Rows from block 2 of a small multi-label image tagger, named by matrix and row number. Rows with one number within an expert belong to one neuron, the router's apart. Each number is 128 + 24 x the weight over its row's rms, rounded and kept within 0 to 255. All counts start at 0. After the name is the row's rms in percent of the matrix's.
Before each expert's rows are labels from the 100 images, of 14976, where the router gives the expert most weight on average: "top examples" is what is common among them. Only what is clearly more common there than usual is listed. The data: photos of arthropod specimens (BIOSCAN-5M).
# router: slot weights (model.blocks.2.mlp.router.weight, 16x384), inputs 77-153
# up: expert up (model.blocks.2.mlp.up, 8x192x384), inputs 77-153
# down: expert down (model.blocks.2.mlp.down, 8x384x192, transposed), outputs 77-153

# expert 0
top examples: order Hymenoptera
router.0 109 [136 118 157  97 119 123 176 165  99 123 131 159 128 122  98 134 141  93 151 162  96 128 146 130 149 134  78 155 122 118 147 114 166 151  84 106 122 113 133 118 177 132 132 137 167 157 102 133 112 160 168 138 143 145 146 176 138 118 107 161 188 120  97  84 165  80 134  77  81 159  74 116 155 150 105  94 129]
router.1 123 [170 137 177 145 147 126 160 150  94 137 137 175 120 152 125 118 122 101 127 149 122  83 151 159 124 133 118 142 121 148 148  94 139 160 114  78 103  84 124 124 165 131 159 152 128 127 107 134  96 141 133 121 126 130 116 111 139 102  99 132 185 139 103 110 155  95 101  85 105 121  65 130 150 168 111 127 127]
up.0 094 [111 113 142  97 108 171 145 113 136  96 150 104 100 148  93  90 135  94 146 179 150 134 139 115 113 140 164 147 120 107 133 114 107 136  76 144 121 100 112 113 155 156 106  77 156  98 136 106 156 125  99 130 111 131 152 133 129 161 114 120 130 154 120 137  98 100 152 150 129 166 144 165 145  96 181 106 115]
down.0 096 [146 185 111 127 129 141  97 133 136 169 129  99 112  99 147 187 132 131 102 137 120 110 137  97 127  79 117 139 144 138 113  82 139 145 160 103 150  96 102 117 142 113 149 152 106 143 104 177  91  93 151 153 190 152 109 116 144 172 130 105 117 141 176 146 110 179 129 127 158  87 117  94  91 133 118 107 173]
up.1 110 [ 96 151  97 147  98 128 115  71 124 116 149 130 169 149  92 118 142 156 127  89 176 102 133 122 156 101 137 121 115 115  89 106 148 163 128 138 144 133 129 140 104  96 142 142 134 129 139 148 105 125  53 158 130 134 125 117 101 112 186 135 137  89 151 151 119 148 106 101 162  83 148 109  87 129 109 161 158]
down.1 110 [120 150 119 148 122 137 153 148 115 154  96 131 121 137 109 141 164 167 144 118 139  93  95  94 104 104 186 135 122 112 109  78 152 156 165 120  91 178 137 150 135 107 135 178 145 147 162 132 135 143 148 143 144 140  97 103 147 158 129 127 136 118 107 188  97 151  69 133 152  72 170 142 127  70 149 113  99]
up.2 104 [146 113 116  86  97  98 110 139 132 149 138 145 123 118 134 150 121 147 137 138 144 120 120 120 143 150 103 150 120  82 132 130 136 143  99 139 154 134 165 101 109 134 137 106 140 128 139 126 151 143 121 111 151 149 134 177 142 137 127 140 117 127 152 107 127  88 150 136 139 135 106 141 108 131 109  80 136]
down.2 102 [142 157 110 148 131 113 125 129 133 116 159 121 114 135 174 150 131  97 122 106 162 134 115  89 101  87 135 115 116 128 113 120 150 117 150 157 141 151 109 121 150 173 123 128 130 158 121 146 143 155 133 164 134 143 101 111 108 154 139 119 105 115 126 148 128 138 115 127 169  81 148 101  64 148 125 124  87]
up.3 103 [102 121 115 105 114 145 170 155 132 131 103 142 152 130 118 103 130 128 130 151 114 144 116 117 121 129 146 140 121 116  89 129 119 176  94 121 142 162 108  99 134 119 124 137 161 141 131  97 175 149 118 131  84  70 146 146 101 124 123  68  96 142 139 137 140 105 137 108 134 123 121 145 130 112 143 107 184]
down.3 104 [ 95  94 141 151 153 124 193 135 159 109 124 111 107 140 160 124 184 146 150 140 103 119 114 164 100 155 115 127 115 129 128 102 133 103 118 108 114 142 130 157  99 143  95 151 121 110  97 101 139 133 129  82  87  88 159 132  81 128 126 145 131 171 108 112 139 120 142 155 105 144  96 125 149 106 110 132 122]
up.4 099 [148  93 100 165 128  93 148  91 127 161  80  92 146 144 118 117 121 152 110  76 119 163 127 138 142 116 113  80 127 101 166 137 163  96 185 117 122 141 181 160  92  90 124 157 153 103 107 101 113 147 130 120 139 131  92 141 154  95 131 121 118 138 104 111  98 147 169 168 142 116 148 121 165 127  92 133 176]
down.4 100 [120 136 145 110 136 150 106 131 132 130 123 115 115 128 138 127 132 130 100 126 122 159 136 121  91 110 146  85 157 113 118 153 134 116 110 137 127 148 125 152 126 164 146 140 164 122  83 148 175 133 130 122 139 116 112 118 119 149 142 121  74 149 121 143 123 125  99  68 130  86 181 159 144  86 110 122  94]
up.5 098 [139 110 130 140  57 145 108  83 123 151 198 134 114 110 155 150 124 160 136 139 127 100 141 106  80 151 135 111 146 162 157 190  91 100 132 154 119 101 131 151 117 131 130 130  90 146 119 163 112  71 107 142 160 120 133  97  77 160 121 105 139 118  93 117 120 123  97 147 144 114 151 106 107 134 159 148  95]
down.5 093 [164 177 124 122 131  92 130 133 104 131  80  73 157  85  98 119 144 119 127 131 133 137 122 178 143 113 207 169 116 151 115 117 145 130 128 141 140 128 112 134 121  91 128  99  99 138 123 102 104 144 173 133  93 113 163 151 165 110  86 123 127 101 133 120  98 116 168 161  83 123 140 164 114 133 134 111 139]
up.6 100 [131 131 161 102 147 158 126 180 145 120 121 129 107 100 142 102 126 101 155 172 143 112 123 125  99 125 110 134 154 115 126 124  96 160  92 119 137 106  87  70 172 146 165  86 111 148  97 107 154 135 153 121  88 131 129  98 123 128 109 131 154 153  97 168 143 113 145  81  84 167 110 172 142 135 162  95 125]
down.6 103 [122 173  82 134 124 116 145 105 109 127 174 145 153 122 127 125  81 116 123 105  90 126 116 100 135 123 159 129 118 127 144 131  98 160 113 108 118 142 121 126 142 160 159 136 131 141 164 139 117 117 126 153 128 120 125 119 101 139 138 156 118 101 107 142 110 167 118 166 116 115  82 123  72 162 130 110 140]
up.7 099 [107 160 108 136 142 117 120 100 111 144 143  87 132 148  87 130 143 150 116  87 163 108 115 132 112 116 127 100 114 100  77 111 129 155 151 121 119 135 118 153 118 113 114 148 121 123 134 167 114  99  57 167 111 145  68 119  95 119 145 149 124 122 128 159 108 152  93  89 163 103 139 131 123 103 128 155 129]
down.7 098 [121 120 102 122 129 124 180 147  78 171 128 130 139 122 118 110 175 102 143 113 162 128  65 119  89 104 146 113 159  79 141  99 161 151 163  97 104 142 119 150  93 110 129 156 132 127 144 104 130 179 149 111 158 170  97 116 126 161 118  83 144 114 128 121 116 127 101 138 136  95 109 189 154  76 161  81 134]
up.8 102 [109 115 155 139 108 166 125 127 142 138 108  78 115 128 138 148  78 108  91 175 125 148 104 129 116 104 175 139 159 123 110 123 132 104 116 183 168 159 137 144 114 156 118  94 147  81 130  92 148 102 121 130 127 156 128 163 110 182 127  90 132 155 123 136 121 114 158 117 192 132 184 135 114 115 151 125 132]
down.8 107 [134 126 137 154 162 115 151 121 102 132  95 139 144 154 110  95 110 137 169 144 145 115 150 124 112 128 109 113 129 109 138 125 158 111 141 126 121 125 115 134 112 140 130 174 108 150 118  78 167 117 153 130  76 139 124 122 137 124 108 125 135 160  74 143 116 156 141  87 119 103 107 120 161  90 120 128 122]
up.9 103 [125  87 130 113  97 158 113  79 125 125 178 146  96 115 149 157 121 161  92 123 152 107 164 130 119 138 136 116 129 146 163 151 108 101 137 132 117  99 111 143 128 142 137 116  94 122 109 165 107  98 124 127 151 132 151  85  80 173 139 107 144 110 125 146 150 139 117 138 161 123 146 113  86 126 127 139  89]
down.9 105 [144 178 117 165 145 126 118 154  75 127  85  46 144  91 106 125 142  90 125 135  90 128  96 156 130 121 168 167 108 118  70 105 160 162 162 119 125 139 135 147 150  96 131 119 121 147 150  97 126 138 171 131 113 102 139 153 150 102  97 111 126 129 144 128  98 133 122 129 106 127 133 137 112 139 125  96 104]

# expert 5
top examples: order Coleoptera; family Coccinellidae
router.10 094 [ 97 157 114 129 101  88 118 113 133 111 114  85 166 161  82 123 120 116 101  97 149 102 145 104  84 150 131 137 131 147 161 134 139 118 121 143 108 168 105 107 159  90 127 156  71 114 121 121 110 132 128 161 128  86 165 143  97 140 129 152 122 126 153  95  87 129 119 121 112 122 175 121 158  81 108 121 114]
router.11 092 [116 112 139 144 125  91 121 128 123 127 114 105 152 142  99 118 152 141 119  95 143 113 158  87 109 125 136 130 129 131 155 147 110 115 150 133 110 162 136 138 159  76 104 166 121 114 130 117 127 102 122 135  96 105 156 134 125 124 123 190 132 151 156 107 103 140 135 118 102 163 144 118 166  69  87 114 123]
up.0 094 [140  85 103 126  72 136 110 128 116  92 137 112 133  81 151 127 106  98  94 147 139 149 134 137 117 116 133 154 148 110 123 136 111 159  97 121 125 143 116 117 117 141 123  87 159 132 129 167 189 102 138 116 121 133  84 136  80 146 133 118 135  98 137 115 146  78 167 127 158 131 144 143  80 113 144 147 104]
down.0 094 [116  82 113 149 155 153 143 113  94 128 133 123 103 133  97 148  77 151 168 157 139 177 120  91 134 124 116 124 132 124 125 139 128 120 106 133 147 111 154 146 117  75 131 136 137 118 126 104 151 125 125 116 123 158 169 106 157 135 141 110 133 123  92 134 149 113 166 109 151 110 118 159 113 101 122 102  82]
up.1 110 [136 152 119 148 151 131 136 135 157  94 132 143 149 162 123 141 158 109 107  92 127 126 148 135 124 148 121 124 113 105  94 115 106 181 118 111  67 114 139 125 159  87 163 199 115 126 108 160  85 138 132 168 119 136 131 112  85  71  98 167 129 132 127 132 105 115  93  84 104 101 119 112 162 155 118 102 134]
down.1 106 [142 173 131 154 126 141 127 133 170 117 108 164 126 153 147  96 136 107  86  63 160 175 125 119 140 123 163 152 118 142 130 121 163 136 111 134 110 125 145  93 125 147 116 114 136 168 185 120 166 112 110 110 117 133 140 148 133 115 144 144 141 122 128 142 143 160 142 133 107 162 134 108 140 115 127 128 117]
up.2 103 [110 136 163 108 120 143 129 143 166 148 140 134 154 148 141 128 130 169 134 110  86 146 102 119 154 129 115 105 158 125 108 106 147 133 157 122 116 138 111 112 113 152 147 148 124 116 122 136 124 161 158 131 139  81 155 119 142 128 117 136 107  99 117 128 117 125 125 125 134 137 141 111 154 143 152  88 149]
down.2 100 [145 142 152 139 170 111  91 163 133 109 125 165 111 142 145 119 135 157 102 101 147 143 127 106 132 115 141 135 136 128 136 136 143  93 148 122 123 125 155  86  98 158 112 131 136 122 180 102 158 128 144 131 136 156 174 159 132 136  95 154  94 142 154 175 151 107 126 132 119 163 112 102 133 139 133 144 132]
up.3 100 [120 148 133 125 183 135 123 150 148 148 117 145 144 125 107 146 129  88 127 137 139 102 153 128 120 123 134 154 118 108 117 105 119 143  72 105 113 112 147  94 152 120 188 164 162 130 139 142  88 120  70 129  98 140 142 120 133  83 115 149 168 125 187 142  95 123  96  74 114 149 109 129 148 113 100 107 136]
down.3 099 [116 166 121 127 156 120 140 176 170 104  67 149 126 142 133 128 168  98 122 124 142 112 118 143  93 139 132  89 111 132 130 106 148 171 128 146 133 112 171 115 117 121 116 128 121 165 105 125 162 126 112 107 120 158 112 128 140  95 109 152 143 142 118 117 122 135 100 138  90 139  69  60 114 177 132 149 172]
up.4 110 [113 158 163 103 150 132 142 173 146 142 104 140 118  87  97 135 132 103 122 143 134  86 173 118 125 136  97 145 100 162 127  94  86 156  85 116 129 118 152  73 166 124 163 150 162 131 122 139  95 114 100 137 116 106 151 122 118 127 110 169 154 145 156 138 108 133  98  87 119 149  95 133 141 121  96 127 122]
down.4 108 [127 106 124 115 177 117 171 157 126 115  74 140 105 101 140 175 118 110 163 118 124 107 108  77 129 119 116 131 119 126 164  86 137 123 126 138 146  82 193  96 143 123 121  98 126 148 117 123 177 114 121  80 108 132 104 135 168  96  79 140 141 104 125  96 100 144 115 116 104 106  77  97 135 171 121 108 127]
up.5 102 [124 136 117  98 137 143 131 155  75 149 103 153 133 120 133 113 117  91 150 148 112 143 104 150 123  94 137 135 103 117  97 118 140 150  81 118 156 135 144 108 154 159 107 116 140 164 169  74 174 138 141 131 125 102 128 156 115 159 109  98 158 149 150 129 119 120 149 139 114 149 141 152 101 145 135 149 146]
down.5 100 [127  79 112 112 158 103 152 120 118 131 119 111  95 123 125 137 106 126 126 146 137 128 112 160 114 152 130 132 125  83 103 143 143 144 124 102 108 132 135 151 143 132 102 144 122 119  92 104 117 117  96 129 123  92 139 110 155  90 134 133 122 124  84 161 115 106 105 118  94 102 127 153 112 118 106 145 136]
up.6 079 [107 149 142 144 152 159 172 137 144 130 138 147  92 142 121 109 172 145 156 134 101 136 118  80 111 124 112 133 131 159 151 146  99 131 133 122 115 125 155 141 135 102 137 132 155 108 155 106 156 114 105 156 112 137 118 132 118 125  89 109 103 145 165 137 104  64 106 122  77 141 116 110 159 126  97  93 131]
down.6 084 [121 158 134  77 100 140 148 123 131 142 119 118  76 140 154 129 125 117 120 148 145 132  75 144  54 124 117 144 133 118 127 116 116 111 122 168 120  99 128 110 164 134 105  95 116 101 150 115 132 165  99  77 150 161 179 123 133 159 112 134 119 158 133 126 112 100 123 102 142 126 125 122 119 129 161 135 170]
up.7 098 [133 120  94 122 125 108 125 119  98 114  97 144 123 100 117 137 137  90 154 159 112 127  90 133 113 106 158 168  94 110 133 117 130 130 106 136 135 152 112 142 140 155 111 106 142 138 127  81 192 102 141 147  90 165 105 185 123 141 115  96 119 177 142 107 157 107 170 119 161 161 134 190 112 109 105 136 173]
down.7 101 [140  95 115 125 157 131 134 157 129 160 102 127 157 124  90 166 154 125 149 161 122 162  91  97 118 167 136 117 131 129  95 108 117 132 130 144 128 132 133 157 138 109 105 148 142 133 117 139  97 122 109 137 145 146 126 122 140 116 150 122 106 111 146 119 111  90 119  95 111 129 135  95 127 110 138 158 149]
up.8 078 [129 129 106 144 143 141 135 153 133 157 158 129 108 143 128 130 158 110 102 107 134 110 112 136 100  97 138 127 149  93 130  99  85 164 131 122 131 121 134 121 133 122 111 145 152 136 147 188  93 107  94 146 124 157 101 114  70 142 119  91 149 135 151 162 130 150  91 108 138 110 117 156 111  84 103 129 106]
down.8 086 [102 118 142 121  94 146 159 121 163 136 112 150 143 142  98 102 187 145 137  82 120 106 138  96 128 155 154 143  85 122 136 119 170 151 174 134 136 137 110 138  97 140 145 140 108 144 129 102 110 163 130 127 108 130 154 123 130 136 140 141 134 136 167 145 104 109 129 144 108 144 155 103 168 108 109 103 134]
up.9 059 [153 110 150 100 106 151 145 152 108 158 163 149 104 101 169 145 111 135 123 120 136 111  99 154 139 155 113 154 130 107 146 147 171  96 141 137 120 158 109 127 122 122 127 103 117 121 132 168 125 106 141 137 161 136 159  92 106 155 118 113 111 127  90  87 136  79 139 134 102 157 124 107 100 156  95  69 154]
down.9 075 [ 92 129 135  91  99  94 162  88  88 107 135 166 113 119 127  72 159 109 108  68 137 116 132 145 102 157 150 164 144 131 138 152 175 149 120 109  98 144 125 101 147 158 126 124 112 168 145 168 126 132 113 147 167 124 132 102  86 142 107  83 113 119 111 166 121 125 121 145 156 106 144 142 113 151 122 177 121]

# expert 3
top examples: class Arachnida; order Trombidiformes
router.6 102 [130 125  85 142  98 132  83 124 153 101 155  97  94 102 150 135 143 145 126 110 155 152 140 137 125  99 172  90 125 129 148 156  92  80 170 160 148 110 136 147 124 124 116 102 122  86 146 155 125 107 170 108 136 142 138 116 111 148 124 107 118  97 144 143 100 167 101 188 140 143 178 145  84 129 136 120 100]
router.7 089 [118 129 117 120 114 128 112  99 136 160 132 118 101 135 152 122 147 144 142 118 111 132 131 146 118 124 150 140 161 113 147 104 114 116 157 146 131  96 125 119 149 114 140 113  91  80 161 159 135 110 173 143 163 160 107 114 111 169 123 141 118 173 141 147 114 128 139 119 141 127 167 122 112 120 115 133 123]
up.0 093 [155 125 164 131 128 132 106 144 116 106 127 128 135 111 147 140 140 121 153 111 134 159 120 148 138 135 109 127 124 184 127 133 102 156 163 126 110 119 131 123 186 144 143  82 142 160 143 121 166 149 179  94 125 113  82 125 168 132 132 133 116 146 103 138 158 108 130 170 108  99 122 131 125 164 172 117 119]
down.0 101 [119 141 111 123 149 140 145 122 127 116 140 165 176 119 165  88 100 132 101 142  98 135 165 209 119 135 144 167 107 160 136  98 131 122 109 113 142 150 106 110 158 118 107 130 110 116 162  96 129 106 132 114 113 127 149 149 155  89 110 149 141 100 146 139 116 134 130 140 102 135  77 127 147 177 128 121 141]
up.1 073 [125 102  78 101 118 128 184 146 116 102 121 145 112  95 140 152 141  93 137 153  61 141  99 129  97 122 152 143 153 154 130 137 125  97 129 107  91 137 131 130 102 125 143  76 117 106 140  88 139 127  97 159 106 152 139 143 119  96 112  97 124 157 104 132 122 117 124 177 110 156 126 132 102  97 140 131 113]
down.1 081 [141 119 156 117 173  94 151 129 154 143 106  86 109 142 114 104 141  87 121  86 122  91 108  66 139 101 130 125 108 109 125  66 125 118 120 147 148 161 174 102 133 187 122  89 139 133 138  92 112 152 132 169 136 161 126 137 130 132 130 135 114 103 113 117 152 130 155  67 144 132 127 179 131 135 150 152 129]
up.2 134 [136 133 140 106 119 129 131 121  84 117 151 134 129 146 111 116 132 113 114 122 142  81 164 132 119 145  77 151 109 110 114 107 147 196 126  85 131 105 134 111 160  98 144 152  98 156 110 157 111 139 120 188 118 137 121 102 107  94 104 188 156 116 152  88 120 113  88  91 116 114 122 124 132 157  76 150 124]
down.2 119 [ 80 138 162 118 151 164 180 124 184 147 154 132 100 148  88  99 128 142 131 109 124 128 140 104 144 120 140 146 128 140 138 118 134  95 141 147 113 167  86 157 179 121 162 134 121 110  74 153 140 148 131  97 127  46 108 133 101 156 159  99 115 134 115 166 101 134 112 105 133 127 154 151  79  97 134  92 132]
up.3 065 [178 104 123 107 158 107 138  96 105 140 127 115 158 153 122 139 186 136 165 105 100 104 110  94 124 125 138  99 111 126  77  91 192 154 119 100 100 162 126 122 110 122 128 186 133 119 162 133 107 118 125 148 140  86 106 116 177 122 126  72 136 121  99  86 150 125 138 144 146 113 122  99 141 116 161 139 163]
down.3 076 [155 138  99 131 108  96 140 124  89 131 140 129  94 119 102 135 131 141 121 122 138 101 123 117 118 150  86 122 117 136 118 113 111 139  91 138 110 129  93 177 115 128 107 133 170 175 123 149 112 166 122 129 156 169 111 134 132 140 114 118 101  97 113 125 138 143 134  76 128  60  94 118 133 134 114 123 117]
up.4 071 [156 103 137 142 135 175 113 122 154  97  73  97 136 124 160  87 123 135 142 108 167 123 126 110 162 143 140  96 127  88  80 136 138 105 173 136 106 175  92 160 113 120 131 140 116 102  96 126 188 114 118 156  91 130 116 121 133 170 140 109 118 119  82 167 105 146 143 155 155  92 166 128 112  87 128 128 151]
down.4 077 [154  90 134 168 151 135 119 115 126 142 151 122  93 128 179 116 161 164 129 103 142  78  72  78 136  93 132 127 132 171 136 148  89 117 158 119 119 144 172 114 108 129 127 132 153  92 165 142 131 158 137 146 142 159 113 113 142 112 156 139 143 127 132 112 134 114 121 125 131 147 108 101 136 115  95  91  77]
up.5 114 [ 84 165 141  92 123 143  97 138 165 141 125 145 147  92 115 170 106 157 133 147  96 118 130 115 157 137 164 122 148 160 155 128 106 136 139 159 138 173  75  63 111 132 132 109 125 150 134  93 146 127 125  78 122  87 161 136 145 156 167  75 123 120 141 126 148 121 167 167 142 187  95 146  98 137 170  99 118]
down.5 108 [115 153 113 142 149 116 171 143  86 100 119 139 160  95  94 135  89 124 103 133 127  95  99 118 138 130 146 158 126 164 123 133 146 118 129 119 104 109 115 113 105 152 145 133 138 104 156  78 118 147 125 122 116 118 103 184 179  89  98 127 128 131 152 131  96 112 169 122  75 140 105 128 120 114 122 108 125]
up.6 105 [162 128 145 122 159 113 128 140 120 121  93 159 131 137 117 125 112 149 130  76 100 115 126 135 162 136 113 106 125 168 145 103 109 111 141 135 141 155 107  77 134 111 141  98 116 118 133  82 124 155 128 114  82  73 117 159 164 111 137 139  71 119 144 148 113 160 110 140 134 146 128 112 144 133 162 125 145]
down.6 107 [106 154 136  94 146 100 137  87 129 134 103 144 139 122 128 131  69 126  67 105 144 123 128 140 163 139 136 126 144 161 130 141 107 124 122  99 137 145 168  91 127 149 136 115 161 144 163 124 124 135 125 131 161 105  92 147 122 128 120 119 143 116 156 153 117 101 137 126 130  90 113 128 139  87  91 117 131]
up.7 103 [ 93 152 150 138 136 147 113 161  82 143 134 110 131 127 132 143 140 150 144 151 181 118 155 108 113 121 137 155 143 132 124 110 105 141 154 134 160 130 107 121 110 132 119 138 103 136 140 154 146 119  88 138  98 132 120 144 114 148 107 123 131 161 149 142 119 133 154 107 163 130 139 118 112 103  80 149 126]
down.7 109 [129 146 111 151 112 102 161 137 136 135 135 114 122 169  90 112 105 138 142 102  91 134 131 126 102 109 107 106 136 139 184 164 155 123 156 175 136 134 148 151 116 131 139 127 116 145 133 108 144 151 137 135 105 107 154 142 109 152 163 122 112 170  92 141 127 119 171 114 143  49 146  87 144 102 159 131 170]
up.8 127 [155  94 176 111 109 137  99 107 106 103 134  92 111 139  89 113 121 118 105 138 159  91 147 140 125 171 104 162 119 164 163 115 118 149 125 123 119  90 119 116 185  92 130  90 125 160  90 141 109 127 155 150 124 142 125 133 111 110  98 158 139  87 136  88 145 120  92  82 108 156 115 121 122 185 114 138 113]
down.8 120 [ 65 120 144 107 168 188 151 143 157 159 126 140 171 116 138 125 126 114  97 104 142 150 162 118 118 140 139 154 124  93 111 127 104 123 126 125 111 135  57 145 150 161 183 117 117 102 140 104 137 134  99  98 122  59 128 126 109 127 149  88 128  95 159 164  87 141 136 156 103 120 160 155 127 100 133  86 105]
up.9 108 [143 138 181 111 142 149 118 115  91 131 142 143 118 155 124 145 141 133 149 120 141 114 148  84 112 146 105 183 115 136 108 131 138 180 121  82 122 124 137 104 141 138 111 144  92 134 133 161 117 152 106 152 122 148 108 121 100 107  79 164 135 132 152  99 150 120 111 117 108 134  84 110 111 134  78 139 139]
down.9 109 [103 117 154 135 128 116 179 133 155 151 137 138  79 172  84 135 125 150 125  89  96 147 139 138 120 128  69 121 126 131 148 122 133 120 126 185 143 142 102 141 145 127 117 160 143  90 107 123 165 187  94 120 130 112 103  85  94 146 181 121  95 175 120 135 110 127 137 112 200 101 140 125 110  72 144 130 139]

# expert 7
top examples: order Hemiptera; family Cicadellidae
router.14 109 [106 134 153 180 161 143 162 107 110 132 146 114 144 150 136 131 125  84 138 119 145 130 112 136  98 129 173  92 121 114 105 151 145 108 146 123 133 125 138 200 111 139 114 143 122  94 137 126 122 155 104 133 137 139  96 100 157 124 116 117  91 132 105 182 134 139 126 159 136  95 150 114 135  87 149 155 135]
router.15 105 [116 129 151 142 122  83 160 138  83 127 112 118 112 135 120 146 153 146 140 101 121 100  97 127 128 135 130 149 124 172 129 112 105 118  92 123 117 137 141 123 132 100 101 169 171 106 132 136  91 105 139 128 106 120 129 141  99 136 119 136 150 154 123 187 124 156 133  99 159 136 111  95 136 117 137 183 133]
up.0 099 [119 152 131 120 128 112 176 139 146 148 106 154 152 151 138 152 135 140 145 124  87 139  89  90 158 149 157 113  71 125 117 142 168 100 128 105 132 164 113 146 126 149  93 150 138 111 153 100 141 144 150 130 131  94 131 152 164 128 154 150 153 136 123 132 125 144 157 126 108 120 133 123 160 124 157 103 186]
down.0 100 [107 124 127 127 185 141 128 151 125 137 107 126 151 114  93 134 155 138 134 138 140 121  99 124 164 122 140 150 176 113 120 117  60 123 145 119 111 123  87 119 126 141 143 121 137 106  91 159 120 137 104  62 114  84 133 100 139 108 136 129  95 131 143 155 132 128 138 147 105 148 144 163 135 104 154 124 106]
up.1 095 [121 151  90 165 109 107 133 181 180 130 107 123 133  85 148 143 152 110 140 190 118 171 111  66 110 110 131  85 172 143 137 105  70 140 138 168  97 140 144 137 151 122 117 138 121  95 140 103 178 137 126  90 115 105 135 138 149 136  98  84  92 125 116 135 111 138 176 160 137 139 134 144 142  92 133  89 128]
down.1 099 [ 85 147 126 127 139 135 146 101 147 122 147 120 166 144 151  59 147 123 147 130 138  91 134 160 101 111 154 120 158  94 143 136 104 149 154  99  80 108 161 112 135 143 140  96 111 133 159 134 133 154 114 104 126 121 100 118 129 155 121 123 120 124 115 151 142 126 146 146  83 129 135 168 127 112 115  85 120]
up.2 090 [114 141 100 151 107 147 130 127  79 146 177 133 109 139 113 150 134 129 111 127 145 129 146 131 130 137 124 179  96 103 145  99 143 127 130 124 151 119 171 105 109  99 115 126 157 176 164 159 137 162 156 137  88 161 141 146 110 123  83 128 145 122 163  83 139 102 157 105 139 122  92 102 110 112  56 105 126]
down.2 093 [102 165 124 147 115 127 131 130 124 118 154 111 110 113 131 149 180 107 152 121  80 132  99 129 128 100 115  94 112 155 136 144 153  97 123 152 147 117 136 161 128 120 110 155 164 103 112 153 112  88 119 120 144 146 146 177 119 135 133 105 141 132 150 121 116 128 141 148 140 101  89 142  77 102 164 172 104]
up.3 085 [114 142 132 143 139 139 158 160 156  93 159 166 129 123 175 160 157 102 112 123 120 147 111 135 128 144 105 175 156  95 136 147 131 154 113 102 126 121 156 124 105 134 124 140 154 136 130 146 108 144 136 143 104 139 150 163  95 145 122 153 158 118 128 156 156  87 130 126 125 131  80 163 104 130 174 116 108]
down.3 089 [114 102  87  98 149 109  71 129 160 158 118 110 127 165 138 149 130 161 126 103 126 107 115  95  78 141 123 136  84 143 131  98 116 173 153 156 153 109 130 111 121  90 101 109  70  85  96 133 121 133 121 125 151 148 151 107 133 186  99 160 106 160 143 132 169 121 118 113 136 100  94 168 110 177 112 130 129]
up.4 090 [112 160 101 154 144 165 136 123 142  97 135 115 134 129 129 139 183 111 175  94 185 123 154  61 111 120 146 158 147  86  94 129 112 161 131 116 111 119 133 115 120 140 135 138 131 115 143 180 109  87 138 139 131 145 132 113  83 127 154 126 163 107 153 138 102 151 121 120 149 115 143 119 105  83 132 150 134]
down.4 099 [142 146 153 122 139 157  99 109 110 124 145 152 164 153 115 123 119 124  98 131 134 116 121 134 122 193 101 128  98  88  95 158 167 164 127 139 134 138 174 147 142  64 143  58 165 121 124 119 155 142 129 125 179 135 116 150 169 174 167 182 125 145 138 128 150 140 106 125 140 102  80 137 116 119 157 122 119]
up.5 105 [113 130 111  98 138 123 133 139 133  92 138 130 105 100 131 132 118 122 106 150  95 134 159 176 138 126  72 161 102  95 136 130 111 147  86 115 143 103 139  65 136 154 141  91 156 181 156  99 145 148 167 124 107 166 133 147 121 104 118 133 172 110 143 101 141  43 149 131  85 116  87 142 110 153  90  83 127]
down.5 102 [ 99 146 112 123 177 128 146 137 102 124 119 105 140 137 126 134 147 154 112  64 158 133 143 107 118 116 129 109  94 154 123 144 128 131 139 113 171  91 130 124 147 119 134 193 132 126 119 144  89 154 151 116 149 116 150 173 117 149 140 145 120  81 139 182  77 138 123 110 105 103 134 146 103 151 127 101  88]
up.6 105 [124 160  85 116 139 130 138 118 118 114 120 135 159 132 107 137 144 105 168 157  86 144  91  68 169 140 143 123 127 133 126 139 132 130 128 122 112 162 134 122 111 122 110 120 166 122 162  79 138 128 130 130  95 118 134 161 132 104 126 122 119 136 120 126 125 109 151 106 107 110 139 149 168  83 157 134 133]
down.6 102 [110  91 108 114 166 106 115 145 128 153  64 107 138 116  64 147 158 135 144 120 126 120 131 119 113 124 122 142 145 131 155 132  74 138 150  99  97 122 110 113 101 107 133 128 110 122  99 134 128 113 107  64 100 103  84  86 120 119 123  99 120 115 117 145 125 120 161 148 110 136 150 170 160  66 145 101 142]
up.7 097 [152  97 120  98  88 103 114  84 100 109 160 130 128 111 117 107  80 144  97 115 144  76 146 144 135 155 145 169 122 126 116 121 130 147  94 121 148 124  92 102 118 113 125 135  91 128  77 119 113 110 120 147 118 136 143 148 102 127 152 139 138 113 156 137 142 114  94  90 147 140 154 105  87 161 166 150 184]
down.7 097 [127 141 136 161 144 156 156 173 143 145 122 117 136  98 153 100  41 128 104 157 124 118 168 141 165 133 109 144 121 120 131 131 147 108  96 116 159 103 120  92 160 155 109 152 127 143 118 117 146 134 136  98 154  83 122 155 126 122 119  85 148 127 111 146  91 157 151 138 150  88 147 155 136 127 127 100 134]
up.8 079 [ 93 131 152 138 122 164 121 114 114 115 183 138 122 122 162 160 161  92 158 145 118 135 172 131 136 173 136 155 111  92 105 110 137 119 117 142 136  92 151 154 141 147 134 128 139 142 123 153 105 138 118 167 132 163 152 175 141  90 127 134 159 144 125 112 130 112 125 107 131 124  99 153 126 165 119 124 104]
down.8 081 [160 105 118 125 130  96 113 113 170 140 146 109 131 105 128 158 216 100 168 126  68 155  93 101 134 109 132 135 129 175 130 129  99 121 128 166 120 127 113 160 129  97 124 123 134  95 112 135 102 123 139 137  95 142 140 152 134 117 105 119 138  89 125 129 166 135 112 117 121 146  99 139 104 119 117 131 143]
up.9 109 [125 112 111  79 113 138 114 122 103 131 126 115 127 111 118 148  83 138 122 150 157 116 167 173 152 134  99 135  95 123 117 131 124 144 107 110 157 127 136 106 121 149 134 118 138 168 154  99 134 130 101 144 109 158 159 127 130 115 125 140 134 132 156 112 167 110 108 118 102 126 121 110 115 157 105 116 132]
down.9 107 [ 86 163 102 138 175 146 141 119  97 135 119 130 146  84  99 113 116 142 120  55 167 179 151 117 129 103 122  95  93 139 103 134 152 134 124 107 131 104 120 106 135 133 105 176 117 163  99 135  63 158 137  98 153 103 127 157 134 112 118 140 110  84 134 155  81 118 146 127  90  99 147 132 106  91 147  93 148]